Weights of a small masked image model.
Training: 7000 steps, batches of 384.
Rows from block 7 of the encoder of a small masked image model, named by matrix and row number. Rows with one number within an expert belong to one neuron, the router's apart. Each number is 128 + 32 x the weight over its row's rms, rounded and kept within 0 to 255. All counts start at 0. Numbers have three digits each.
Before each expert's rows are labels from the 100 images, of 14848, where the router gives the expert most weight on average: "colour at peak" is the nearest of a few named colours to the mean colour under the peak. Only what is clearly more common there than usual is listed. The data: capsule endoscopy frames (Kvasir-Capsule). In brackets: how many of the 100, against the usual share in percent.
# router: slot weights (encoder.blocks.7.mlp.router.weight, 8x128, trained with AdamW), inputs 64-127
# up: expert up (encoder.blocks.7.mlp.up, 4x256x128), inputs 64-127
# down: expert down (encoder.blocks.7.mlp.down, 4x128x256, transposed), outputs 64-127

# expert 1
colour at peak: grey (83 vs 8.5)
router.2:097085113168120180145093150136085149110108069102168144121075116160203157173118106159106143091176110165134108151041179119098163101093085078200131132110087139101159165135110167119170112155130096
router.3:102091125157123168126088155123102154117104068101167148107081111148207179166121106166096129104170088160150126148044180127061160088111084070215117123096109125108165159152121170123170158167132083
up.31:113163073149155053183202142186128141118116117097097116091148132122121115130066120110113116163142134166085130121201165105128193096107095091111143065079117147123192102127135126135152169105105173
down.31:140094167149132143148128160131128038135152117178108120159127114101140139160093161106145154109108128148129116159080166146144113135138144128125146192126091114130108114110179123113145104030089103
up.32:104122100072146148098103157155094125088151128127155119093115101140144178166129168052197118184136111178146093170160126099146141166095089110147127106067150172102140131127138152090151114099085068
down.32:167153147162091115162132129051126105180134165131118168121115161102129080099072030166065099126111121103084155095052162169141162100146112141144127131159140069142103124131138178144142140152099137
up.33:118192142054175135086135168157078138139108133172144156131118152170137158124162163162099197144164099185135148132161117133093111112137137104126105135146091131082069116147127161149166106104124108
down.33:150179065178108122174061072100135114154162157127106101148160121096123158156120118090134132137143186105137134099104125125097140168122153142129137153107181146125137108132181062130154112190149147
up.34:192104106150102150137120213151122088120100100141112105104088094105126148151092113120096096102107149070130116126083056131158117172111118161163144106067109100112107133156112128091139112155101122
down.34:055106167111129106186168069128143171144118159140099163129117130144115062186118115169087187104104166122137122137107167132108154135146100125077091123165108209148058145113124138158072116160182209
up.35:192151120137102139102159156097103124165123128149098108151114127102147126160112133106097094111065120078068109169156137083125125144134129179182045123059116133127170061128118150131069149145181128
down.35:143071089189106101167137127118085103135188095140090132121212080136081068114130104179115117100125155034143158090144139142131099082120115107091105102097124103096135175141142169102134179135116130
up.36:134088154124148167195125142147134136124125106135170108142146158137121140131130111111123144144087128147130101119081123145170116083098109167095129142135112130112128127103125155060059097071059097
down.36:070081133139140068069124131143159108083159146112087134109111105191129106140117145139200132122136134101066188114118117101111137125097151139100068085086113126131140153156097132204127153206152121
up.37:188095159086117150156120136140180120138131184109110120166094128099103123141110219052130066104120213117102135169150115153120153090161157145185132130138144118077089102148102155151147090123143155
down.37:111149127122137106135172093072112134113128092135155137176169106116167118184127060190151118120167061137145057083103127124164100136119130103107144082108094174181177121082190089080133165145120086
up.38:077083125128103112109113148157103162079101101153139114109101184086152145112196094106045170122108091113089163145102104099053131101129149122110097101127173087104118108134126136158120139167110148
down.38:182143137150135170144164129079137121158150155075119150164158163177113079070123055140170091100090168096142122094179168082179124101185116091180138112195107139123136156132136067120137145143120113
up.39:118060144148124110166093085158153118095164142108158172118124168102167121199098126130145150094109084150141151105093095130119135144123154161174153185108103091093122170121112082186127094146063098
down.39:113100117143137158125173161151225167126075149100139162167117142136044133178161158118175062102150129209047133126135089148165127101109126069074189106191124136141146127117167125109109133118114161
up.40:066147137066163115168101076144106126162105113146150101150118171074152118165110139172145110172138130043143116139109141156137086135142068132110132135152175122148115173135111126179124137159135187
down.40:124158079139093131099097158128081178118169170104134154115137147165097158080102127096097157086131129158166112101115094155096111120122161159138108113081132137101114060177106150091132101118134090
up.41:139098149157155055149101159069093128105113132132137156102151108186121069128134178144184188070163176130167177125110141109122144093134067138158107153093194071074109160114149113185130099155104152
down.41:129178137108128163116142125111109155122142142110102170149129177088103126118112145093055075125149060115132098116210097192118107147163113128121164055145074116170111112178114068039130114138126027
up.42:093125085146122093131096076058138113100111138125091058195097145130164086125088117153159132136100121162114126145074139140116120153110122114185102167069063143147164135113076133146150077102080155
down.42:128114175071134164135121114209110142126133096144197180076125165123149169146180116134126098124135110102138132058110148120148114115157182171105158050156152106140070141144123105108152180182113110
up.43:141128140096118183100134116105127148135116147086139107129148146138220101085103107070160117104161157152130206114134134083077144128140104103187135116046104105059080157085075168172109134102115113
down.43:108144162124122092153152111169191098105128115148109135163047161115055156124127093078126089111122115122140080114127061176117116141110113058099139142205146135190168162086160145068159136125090151
up.44:102128158106157117152163107153128162110195108152095108104173167150099089130084137100101088093099132116081082125120147093121150128159165096096093095203158139170147137120124105163173119156127149
down.44:186165071057112149090099160069082144110115163145161110095203133138137106113079118164122142124144138095218089164127130125155136145106138115139133114123141168146142173106098122157150102189136124
up.45:106130170107073162087128129129092158059128125076070099097114149116145092093114201067102143150095158105114147045160148114107130127105082106155074090133113128116106187176175148104119161141110124
down.45:200141088158122158201095192175156106156167140128105180121103120151078141124127088178105111114102106099134110182140132127111120099147201179135158134153133112138148063093067125107093085148124139
up.46:080143123140144134135102190094182112169110120128155066175176141113147079148153158175096089099168137110102106134174087111098124120142146117064213143122124059081141123139126163147121183126112148
down.46:154100103093099141096148142123090112113150155122074203118137087107121163127141090126159151151131097113172117117108126139153089128155106091168055123118102202118116145111118112155141065156148141
up.47:121116112120149111130116118114119140084157102187169143078139162149156118096131185098156147203143142112085099146180109111151155100049143122134160224160093197086147162163131112155122104122081109
down.47:160106133148163101138144152117124084113114145096141097165130154123085168109104104134120122070121095150167111150078139178106112147169075117157112060096132092212127130032093176094138163098144132
up.48:129083172099138145124147102111137184167157145113109127140124106084154111110140182113139154101125106078122168137170168143161170169095059077137139089141112125195151104092198121155092145099078040
down.48:121183085170083107115070191109105068120099089134189147092138121163110156115116116149130071149156159149123121136100098159077081076146185180152101130137134087119139151135048150117097086167182155
up.49:166179133134092129098135065140171091140089141130113095139138179152131103141145126133113091131114147139155081184118167042111143144096151175107111158116124122110090052157173167104117120076124072
down.49:171100078137111115124169148137179140164141113170115094194141151131116111129120101092138153124130102170113135157122144096065158187149096075132133123170119142149179128118149151059139184113138121
up.50:185142149116136144113136128044146167135112173162126081107102123103203054087091114111103115130104125144115135113138158088123111102144179117105128145090138198164116120145183136060179160101190131
down.50:129126061150130172111095123128128144076150146173145148128056128162123121135115098163114089076131080116100141132106079163127057171131135144176102125124111165136130148100129098133119171205187061
up.51:167187092157089146141155134128119097102164130126082081135115178127180098123070123111142155177155117188107135101119154104129166117124129072164133121126162126131112102120123153077147138101092122
down.51:103120171090156138174098105093157117124123168130147160085145115149120113112179166120136078119076127115124115122174166185124154088133181150168124096137092084112128114112150058173108107163132181
up.52:135167142160097116136089122086124156169148106109163108160150138125097111138149153140082136141159177129109144100154138102192123089152146143133145094151138127111153121130181137113123142102112104
down.52:093141159135120084163095080112119085106133129140118156101121074191054154126128149049107103107152149088129159076079159090144136096135123115087142069087122149174085133124120116136112105112137162
up.53:076118145147160126077117121119090174125124152121152127136117091129187107124113148192113110201098217124115173082101139077125116129092132119138028121116105096109142162096155161135161162146136116
down.53:048166111113140133150104151096171178130104135127114108084130138118099156117083081104066156122102106140097110110098185101117154139143138127134123078124199125118148133104088086180126135176106110
up.54:156110113076151117145191147115112165112163116079078111167154141151128103121151156088095118172159188119108121146081122139168082104112125115141119098110188064103144138203138125131084145127058118
down.54:148105092144108066163102132110116118147120137167162159103111101080133111165092166154155110143139065154115065113199097128154160115102122115111151177125114105097115095102139145056137162132198159
up.55:102106093080114101182112105118141127104102111131148160094136099121168104127085136157140188108166116119131183172122158053101104130155052116097150143103093120089150142144105139097128106102160143
down.55:151129141145100135086131116113141169095181112154092111165128146117089158121157099044142107137123096157164123062121113160116105133116185151112084117158118090107080128100105082173112100178046146
up.56:140140102138092140145060130091156106168148145107132126144145137132145104146110077166153093069095133082131134158099162091130121153105041095133124105072176069141123079086146101155173106121063107
down.56:088127162117122141164200105164142120083152113142154133108115107139097101139153184081098117192140112099104139054100125161122146147150146156142164151181103144101146150172106126093092155152135110
up.57:139136132113064099154167184098127149101116132113158151058127153112122145121135120158137084085107139155118154074043143141175146127084102124117127095217097146095067136203103141066150172146145109
down.57:077130122166165120135109067139112069177155119146113101174091128098131080154116154084108197214102139122124112130169133121117111098104134108124145185043140109110119073106163109111095145108153083
up.58:066181138182097171159073114195142095116149169114105131135159117128164095182136117169091121148118124130187129097144139158123159169146143127180107095140190084132132132121211137127122109149125128
down.58:155114133070100157102146204121148143160134076088135140108131106108070142104115125079149117140134109082050137163136153120128079097083113138128072155122070138100139104106094092123104127096176085
up.59:129128129150129157130111156095156066112099105162128182126163145188127144107142096114154137102103112152189100120118171101158156169151165140094123139144131177139141058142163133151156112097169077
down.59:100182109135156122118163094105109108105075063106099139125108144194134133099120134077178104168127152130172129102070158109105128152124133140117110148134181185125178100093061140166111107098166173
up.60:124106129130044110175097131154130124159148131129147148152127198122139101111154163152091099188147098116139094194239129108098044079151178205148109144122112132118083100150118140174158106082128156
down.60:182095118155182155158167147084137109130104091132086144144134116136044127083146128076157147078125080141176139071109143139170111202157139063118120145163129081139171145069139157114077121100096164
up.61:089124132126180143139106097111135183157159127100140122109086135104106114147080100205101110068123149183131186106089122092090104134123111100148156107078119154175116202114185167173117092146128127
down.61:126105113117077117134100129194119106103090102127061124112166110122158088156139132086169164175140059146102101134134148121085127140137159140145105083101120135097168116120120130103131186160125069

# expert 3
colour at peak: black (71 vs 6.6)
router.6:087125078139121150147128088145117142162134152158112069102136129115135102108061100106130064170176152160142131157127132094115159166152126131109179178108153201151149144098150075139123164142127144
router.7:107154171069154100151132100055056113158145145178103101155124178105136092008138120128120147128143168115155106126125140087156098093112132180105101184124160182121106143128160115129111120107099156
up.31:108126122168147130108148151162163125079116142104153128119115139175140103106065161093127154120154097184182162165112099072166110121080132109169089078092123125121119113115103180133119120055124106
down.31:132118170150123130125110155093194087105165162168116107153164138123116146112205109159183093134089153149098160141169142160097114079144122201094122147136082096095110170136127112099162146154174125
up.32:128075160188124177115116163123200184124084107142154134112133147127108094108113076093154182142124116142166159172171060161041137071154105119102100150117137123098140116099130116071152119121153086
down.32:239135192169144124068126112156131105152118138098064078092152100105117131152153103140134116149118150118118181168094108128133097099171142144153115136090068179126109085135108100177140059122104140
up.33:123128136126146063099100104188149073166208131130110143153156078179183149091112072113121180128108158158104113132089220111137126170133150170110117127134105072112143079166198128118123133065157104
down.33:162125149183079154129134125166173173173120143067143096106141158199122066124096142119110106158164137149162096156146054126114145070118130130146172158164142118152100116131137094124083180104144070
up.34:188139097121112100080110150152132158137099144215101103120120127128108116162229101106123126160175150172122162118152190162130134188117145168144130157134149123141152147116111126161160100106110211
down.34:113063109175126124183149106140161071112194119052080130179098117098139155106100156157162161098125146128111085108075127128141083134103125081161156088106147186128106156099162136126145120139158087
up.35:134107123137175085111074123147175123061176106128104161087169129165166115102212055154111100129101118119056130169166134082173154148116169164103125126161134094098113114139172118161123176054128159
down.35:124137152193109129152111180150119138134128104115156086146138142121114129096081170142105167116179109089106139130125137091134182096112205090141117122071186151158128171093103091164108089147144106
up.36:165111119125093124116183086124128150135113125134120073149124193131086099111134104223139145137113086135114163107121136107114089136174102081067141135127146107055109177145154068103102149130131144
down.36:093174127138104155143132153186172128197118134124153145102086101110122168149105172137147121151120176204173081162096119114154116106046146151170108109083120137179154160155081141132133131147104162
up.37:133160160194069172097037088179145118145113152120134122110132139092204164118190158179116196150107133118047135096151109143148109100137095142087152118145103135151115154107139114132091145104101154
down.37:190069173091138130083191136136095138148156175100165131138103133111088097185135143173088099123181107120168092154137139092057126129131137087117115125136123172154100167176056137149132065187134120
up.38:165079102123086180155137135104147101116148136184116122116131040090166145084174074117094151109109044174168110098122096113088121161128157064162109174164073105132127098075157116136168164116135158
down.38:096161083101108109192094115107144091133188138152154170149124148152155126179078155144147124111078148112178090064131204093119094153121184063067158135140118111104103135117146153117130089172157115
up.39:106155128078126102113138147097092146115155149177144218135138186181161089042111135079108169128077221102123131161131124121121154120124111144101132110159142124113139134139059167134136115142142152
down.39:139124098202076107203078135104158127122169147113122135092168115117215150137112110132174123157107167150178130131119133182145146118078083142110139149150121138121142149144129106151106102131135125
up.40:153134174111073134132157109159185139134136144063193109150127153098160087093075138141100055162134176141142190164132154166115141139155144097120157131147087163109116109138199144120149157087204157
down.40:141125153177134108136113073107080136132127148136062107156116163103159107134146172145120152097111116076109130102062156079094103108127126156167157137106176077137156128136095033151121108146111155
up.41:133157076182131116157126129078168130070184168078145080150175155173155123119094146175111160125045158119084162145109138094194163107125151097085138142151106075185150140195099131107111154118067132
down.41:098118107145069098134131123092053096123076151093113136109147121139165101113163129180172130094171134076072105155111142176208143115154131142087069143139183156159186145142100109175127096074096109
up.42:169048130149111148152144167129130151189127104207188072149152134098121161179068132074138152141133115137129129115163149064065133079136120136128159114132160173084136165140116137130140145102184124
down.42:128134132159122110099155119152089116110128138085163136126119112072079085120082133122119158116159218136120147133107090134157166127109107117194087140104127110161161145133085103153115115129088115
up.43:110100137168097099168114137069146148166140120124097158149154102062093170094138077151106130123153168114124160181100149165154086121133106163098121099092176148143135139181197193131127119150090149
down.43:133192144070124148129085096155105080088122110089131103169148167139164095160122169098111135091129067138108078052109117078137135110111150132099125166139075143113081060059136146116150152060144169
up.44:086111098121066176137123110156138142166109150141151093127110204165083157069151105174091129105190143122108060033178146089174129160121142111156142151151127119088105104117161106101112115093116137
down.44:150127190148077104114106131139175086105141134131122111196167147119100147121150159085075055217099138150100130138181163097132112088124171078129109114084155085120168144180123074093101107115065167
up.45:150104217132154165070146173102128118092114093097060106114081206127058119161148148186069124158176108117187071104148153063134104122167103141136119115139113122133096128162137139127078096143135092
down.45:054111073073140096136147096175138144114081123137157168086120098191112165152154150100103141171143099127133187107113087143181140121087118076155143081088113125047112112186120132100115143169159122
up.46:071177140121113092147101162182136161114089087125219144177144156112155153129121126149095139125168132147124179122114098185081159087068131104148116111127130135089137060167112174185123119137129163
down.46:181117130159219115083144087106146080185165124100086119083124104167172111177098146126100077129128097152194152156132096129130125184185181158138153141120110105092134130114127064092109118146158064
up.47:121087188169136149151170175131081192168140146103108166137150191128140101113098116126124127195096187086183161137128143106132156133121109101081069123137140105132079105154056183118148114073123100
down.47:069138108135149140116132134157082106096089154150148118125086112126130146134141104142147156147160169088147111125087178129109131124088128064108110098115092126159151137118132143195151085124037156
up.48:135155150116116110106137160114118072084095147142207100135141111111170192121137152097052127118170130097130103111132115105131131087124148086114107202156148137151150116120098070138169096087157112
down.48:134135098153080104153093082144129179126186113100079138091146134136122065132108171145160101125095122133151113106163137094119115162153122162111147093092160128152106169148186127115140173164072143
up.49:143168097186124155137145166117177123151145138052137133196094080121119130113123184123062157106106123128108177110146120178102162043082104148136159112149106142128081065143158092134148118107153136
down.49:171091163099166180131112149109096189140120156159137094062151067171110158194177077094153099140155089185127098115135147107139087154143120063151126153125100135116166151073103181097087173098135112
up.50:169132074153094068118192090087121127100123144123186131119099077138122146133141137157118093144160147120149166088143131093117085163183164100147140124117128126206177161097123072124204151122153195
down.50:083124122086116136133139116111156161065140144092091161183098126143091110093125098109160200127145141164163101185137161072112118110089134157118145099104142117097115174133070063130104174171117080
up.51:113173150219146135128105139145121128116101119145055171145165165144121215085196100158079125132118086094107126131195154138083153120120154151078143081105155161175152105116160064109107129102052063
down.51:163158106095078158085097122140141123131143147148150097166100098171087172141161160129160179135087115122166092095066118138135156118115146154163133134170106173137142089140072182135195125120173202
up.52:182144094113111124074157149150132145106136104121115138120168124097166110130077083089161114084182109098132148105161166152187068109109140150194076141147157154158107165112103081095088157131113135
down.52:121093158120086156119100096138131122135175147152119115138153120114112172075141199093142170096106130042072147124165049123094103100148163107123145132131067117086169058150132136137198164102123110
up.53:084184151199146140147177101129144134107141142203190155108132057094119121086118103160081144118098099156107176140161119167168111114094107099195091158137105093083154110161120117120165114114110153
down.53:183131106140154103131145107108104150203130087131090108112130125214132107186176200135102075063144054096159151108147127110103108169127168149117167130129103137157075141132163141153097212101154076
up.54:122139117078145115127091154182118159097142075144133111144171111147188153082184187097112055051120182132177123120125145081153135131072093093132133160101137141161103152163166135131088165160151145
down.54:119115143192064173116067116165137153172111137139196087084148155142085119131055094171138149138122096145060124122095084195141162086096157155134112123095149159136153140114096107109155086124098095
up.55:062134153144130119136125134112138122133170094118160160116111111132142079162117116168164129118073098166074149177140129083189173124092143180100183090121096085097145079133139131115165140096140139
down.55:073144143105130118109092150174096155101151052181150122152178160145126098187155101121085160159184120126179093057151139150108177161117121147142144169148167159097082113100150170138044111167110115
up.56:092131128198115155078164120133121126103079185141098152122086112107174098143125135078052125170105151166142193179112067111167084110130178104126125119102094135082160184113119103144100160186148091
down.56:132078075105117115103128089120122185150161120131105115187138142140145179105117152135163099045078060104121111201133159170088121174121156112133161157165101100188123106131151098138130097109136163
up.57:154096091144096067112139133142087092188118109125081172150099078173158147139098125155110139125126135147149103218144080179101146082186134095131149140120172142126144161110103146099112136125087141
down.57:116122171118163122110047168144155113152085196074150134114178101148068108092206146102190112123121143105144133121193127141135105144105104179159115157088117079094086149112094160127093091146085141
up.58:087083171176179128108141133109131076118157147109143100104151076064113128116094137177129107139127074117106104103141180085108136117132142161092079159166090138128172138126123112149125097114117121
down.58:090148079088114111146114112173105178143113130150107183187119133132135099116173176145184143115163133147161167117131085105100114107158119114137136026113148099129071089126144171146123124139150131
up.59:202140103103161116102141136116113101115068181105112105131139114154141133079137144213080052148151159147163146149104101106150115110132144134147158117145056115133152166153133160118118129115093186
down.59:077134032164106146128088094175126136100136111096145091145123100117107155182126144113158187126143140110134127150117169213131146047126067135105058176094177074145091114151101085145104173121157060
up.60:078136079111097164140173115150127103079125137105100112057201092090120128152093142066126185177150120171116102169147127103166115112092105143123092178160152127106136136161083147158087096130075080
down.60:132128195127162092134086117117086116141159134135131128171171127119172095131091150137158140105104185113132113033149151134166100181180199107086167142113122107146096079133141130186167126136169178
up.61:153132121143171154141144135111118120119098148097113078114113065102190130112128146158119119069087113132115180091067217167126095142127150132107154143101118140119059145121156116142108137167180150
down.61:120112092081089141150091138133110155171135100129087123163143145125165178156091109114151146035155054086087087134120132117142137115107107099127107090147146143131177144199098135103193105163153109

# expert 2
colour at peak: black (90 vs 6.6)
router.4:130152115099144133145134113114177100104154113122128100136112147148130102141201083141132166035083150119154110072132123086109127167121112124121074140094162160129185117108163133113151084114109124
router.5:129125109190129130131141135133162141141155130128106077111133119133096117098123128148122191067126114128170127094146139103125125160111128220127072161101137126133167131111142107142141123077124121
up.31:149154149084131131076099119093085129116109163144130210145137073112140122172158045153152137118173159126166124134163104064112127104086100133121130120147113103063096143185085146175117103125161127
down.31:099119107210144104212097123177174175137159151101116164104110121102074146110153170130153101186109126100129108137058115188152122167161123134132135141121111157175126133088133079077111145091123146
up.32:065165149190103121103161099099089116093115140175110094151126174173092142141139146102124179151119105098177169112136060160124150137135168110155110122109129195131128180127089122129078041125135112
down.32:143113130095123157105136133112147076126163139066134184087046142163143086073101145088159108137141167163131108150084133101129139168114145105175152137126107090154173134172172119136125111139098094
up.33:138110124099201139131153131079103142136148093099095116142149120076079114094127165110095116130179145117154115116104163067127177141133193121178158137115107141091122114214169116167113136149035147
down.33:099136113120117118130133134182146126103113147120122148164148157140152143147114103179170148169085109169101152131157140167141137167101101126085122136145133113150144112103124177098107057098193104
up.34:124137156135167098075127094105137082090113137097083129148126131111107164175101093143157143105179060083108077116068096065095167093137216141168159142093090145102129111177177093111120126143112073
down.34:162155125172145130115144087160156115090124116192147094079100130125158088123131146138132124210128168196149187093173145154132167164127061126074094155125155070183161113101145138162158093126119080
up.35:190139138130076167099131160084137135099127109073075082175095177163127126168091181166121160145147110206142162083116118162088104094122105188208131122130084098105163135173117107103156149177110091
down.35:092166076134115133165148154079121100131136111158140166098176085197190128095141106089172111125097166098115082147133191091117130210110147103099102117158131122111114150088111160137146127123179206
up.36:149118149158118110156110116170051132118162121153054119150095141130151112117126138178162095149103122145075154115152122115155075148100077154125124065125122121101087114120118169085136148136174111
down.36:117070113093167141059126202083179152166113137150151111126140148107041139118143091128116118131088104103145078167152132151124132103116113135137086169153097196212164103085110130165156139125133141
up.37:157112130141179184071128135122146111161135144060114120142171143104149101135132157121119113128140046149114136090048119174193111097174154109160089160151095086137107132142089053088161229085104120
down.37:133135126117107057106163142189140131105147142180140149153094121170096144144109125090103115110126227111129151122160179071051167132134122134148123109072143144143151085169097179128122081175169100
up.38:034117117151134085177131097163134133110168216140153129112094195104111121124096122123120161105107078044164095165116128116178110160055117173084069158126166133113108151136147146131132145139130153
down.38:166158146102126132104080130117186150139109123138112129119152089087133145110125137103090116114112130160066107176134132133103194133139134127144174150196145136139107076102148091108114141092107099
up.39:170109123140146112177093140107112097120157132090127115107172149083150111052108139144122134118187084185148057111157125073142090131159132139168144161174118148170109172105126131122112084089148176
down.39:086156123128120137065171151219129134113117157156107067135090124194129182169131148081112131123117153063119181145111127099061156102148144135110145122087120129071109142172169113142095172177157096
up.40:131087184088145144153137115091128098123161080132070160118146120161111194118143143160116135129098197175112138105180101090079123149193057190100094126060153152116155116101163129097070161116084111
down.40:097157119100138118132136139126112169078092132136120107165089183093178128108077133099126133112179099088118052128067137122131109065163165167128128062119106092170084153136099141157186146102140215
up.41:069097147113103172135151109098137091198132118155207114140185171181117134152152120105132111140131102134113131086198163093081128095137110159163128172212136135146165163052178126116136104133142139
down.41:033191057076119135116147126180078133116208154130134123152072187171207112137164111107098131094085156064113177142129172124158158152126164106116164129130163092124085196134183130093134152158144091
up.42:103132161051157137128099137107144138093082134096128120101151090153181144155125144108123123094164095062117192132107123090085107149119080130096110146174153126174136157088107086164100121124141097
down.42:187164105177148093135163100163108159144154125147114152098124129120125156150162105121149157133151141157108055116095180149098203087126196154140119122132113172082079078116127084103093116135119153
up.43:078137107172137112127085129096103155148133117107116134156139123096164133095145146161091166118182199083115154125077169138096083108147130055112126146131105081156138110189109129138145106188137131
down.43:032137129074150116114156061131105119095099067136150138089158107154117103183118136111079126170147091162083131092230133113119170146131127105083110157126161146122100124118117086153114160154129091
up.44:186137118164095090112106089132129129149133164147061089168167106087091148095131124114144160128192137151131078150119100084072144124162066116109119111113080122108089146168174076086124158097117092
down.44:096137123163129161091062174155141108080134162096112179175119097104144122140121149138173104146140100065087158138220203164164122108142119121145089134171130128124120122149114113164109155158148120
up.45:148111135111169086123111075159158179134087119099091147109198142098087121193113150161143099093122124113131160151176116090187093176128052087137170102129087111127137144130106127180141135084130126
down.45:142131156157168179113121141136132169141217103118164084144145107156176130110138113143144167174098093103128152142121110113057159149210192175150134146167164178127135108120140168111160125171174143
up.46:119150116188157121144141155111108146122134121168177073111160164095188095130068081209150148147131116170124067130134159096142055132095126138099165183094117131155121118177104125137067065148165151
down.46:186139112044111143123084135136190139072074156146087139147067125216096129125093196088160132127161176124121176139129080136147129078115087149157118112076174138148140080074176159056155124145124117
up.47:101143106209138154087079100153120166095110139116203173137103102151087143144130131101138152070139122087111110176130102130103133108151138133128088085177078169166129115178057087105096096146095135
down.47:107182071130170109198160093112124147051131119135063064148158153102152154075163090175169138085171136161138160166101137164124100130188158139111152139063138168147139134107115144128131132148150134
up.48:177163150156081159120071097117103086141109133074163081146162082145121149197131120105161129162151105150139118140078112070129190146131122139192162189107080067138158156119143144175159132113160112
down.48:130161073077052192134125167134079155164083147144145128127143163130179085102132099086092186083174143160122147146076193119085118143156108079109139161071143143127118192104113173116135130074123135
up.49:098133145162140132122114074153106150150111059109154132140101169143160159131177059142126082174100114096113106151182156142152119072144153129103120082152180097125061095150175097102116160161159116
down.49:118074104126087125181129128129107132164183105155140103047163141130047114154148080094150168106121100128189174058135097171114154188121110127175179160134129150152132192123138087103116081166075100
up.50:110111066176158113125115100125146127137140179130133117112134107146114156127149082153142080095167144121107075124131170177082166138101119122075155097137142152116140128130175169140103135130145079
down.50:126076150172121127154065143157082133130151129147069084205150139113143113109091164080095148194122076064165139120146110080154125115128074146115126147084135117180108101091090154100157121124153135
up.51:146118165150154142169087092169136111137130109122115158096092134088115112160098118106135136076160169139112152170151177122134129150174130102174127117120136156149106071111155168095191083141153029
down.51:114165139079166155115171121123032124151062139133188130169077130152153128183130119166096123163118154111132112092089130131116121141148108145106096058133074163178099102160065177159116136154143198
up.52:109105093156167149147069133068112196176159093113124134090150095128136153163149121100136175135139113139130121114083130118158107152111120112172145160126134142165142180125119133174128078056112071
down.52:118131125159198172150100101128114108169131080107143083092108145145156148157103125185091105172097186077108157114084159130153115120125104199138133113160110143097097109176098116118103134169098190
up.53:150137149143141118147110130082166128097123112169134152090104099130183094128117098200179090076124129116131114083155152140133063155115136093144087127084121128121132141119156039134145104107136115
down.53:163144157045158160070125113104124133106136170191165086078186114137112116117103152153136117119144146167129117138159116128135109185139112139113091122131157174134080119115101098113182135121109182
up.54:141142134143130100130104151136121132139092131026101142162163129116174188160124114128115077122139109084090132152175082111157118133101136079118134102182076140129072124191099196052075177098111096
down.54:118102083126161101157194074154070069100122168152144109101116153107195083089114080150151165100093108138120118172112180123158163151150111133132105148165148082159122141079171069167111096100163121
up.55:175187144100130194126075103124138136160107123145164160171099121128071110129149117118155175165169117102103141130146126124107156192110114124142163147118135127093159143127140159156093093058140142
down.55:133140185167112112089137150076099123105107119149169177152180122152131119133097148103166189088173165150122120141190107132125186155136148064073116207084103102126086146095122119141141136136110136
up.56:105132157142178113150119177085140160139090138117107170100139099117157106107123137123049124178123152139078129098146141155127122114075085187114119149195119059165173124103092163188112121153151144
down.56:145104078159076095159117081156051138125194113144167079079094103085134150142132102097185130092156156072123194159115105141112162176174117122097159163117111161118148132157169098130099161112170085
up.57:125215092104102129083141135190047147168120137126080125133102100100138110159096084124101143110165106123130138092100151152186160138072142072128135169093104142142164122159120159107105139122093128
down.57:096076164115101122130108170114135064083155162125139127098164121148122098131129141096174151128090183091127117115175168135127117132120135131130136108162179120063122133108120114166169107169174078
up.58:104172133097153160107083159123128118168133111168148152149135103109164128129103106098123093090083151097115152124095066148106099152144133120084153033144128090105061126198105159135134098189125141
down.58:109088114151140103132162086114148109094121122123114083064109166145135050112145212109145112173067143164164149173138121075130104118105150116144118177117175113169137152082139100174118070096142079
up.59:144115051162128104178212161064134142064067137072157091154124128141087153123178126150060153141159150130131129072197126158108157136168155111139084079185124124128088146124097119046121132122126134
down.59:107116131113091124078081137096090128127141162142182201136086125104128118104159134196149113124087168161091094175122157090104104133137087156119143125125187105152114141090168124145113066164114137
up.60:142111144133132112186145113096155130093071156071120135132133151133161114104051147151157083115123138126164113079179109161182163141072091098121146194167174043123127097109124100119104155138149173
down.60:143143074099138166066130088132084141119157113140132121070122139077139120095146169066127104091164174083058140184128101085141118135113133136114126164151134099042124166164211090080159138138115121
up.61:137120141139140118124104156117157098115066153170117135148122089165117139148118135144100101161122150198155153119204098155140101135104118085140132105121102131104122122132099188117103104157158144
down.61:102113159128097130153127103133105148096164045125166156086177147122169085092146100138142163185093094174148128135077140090112137138111125139052120168149147106152131127086106087096109170088141075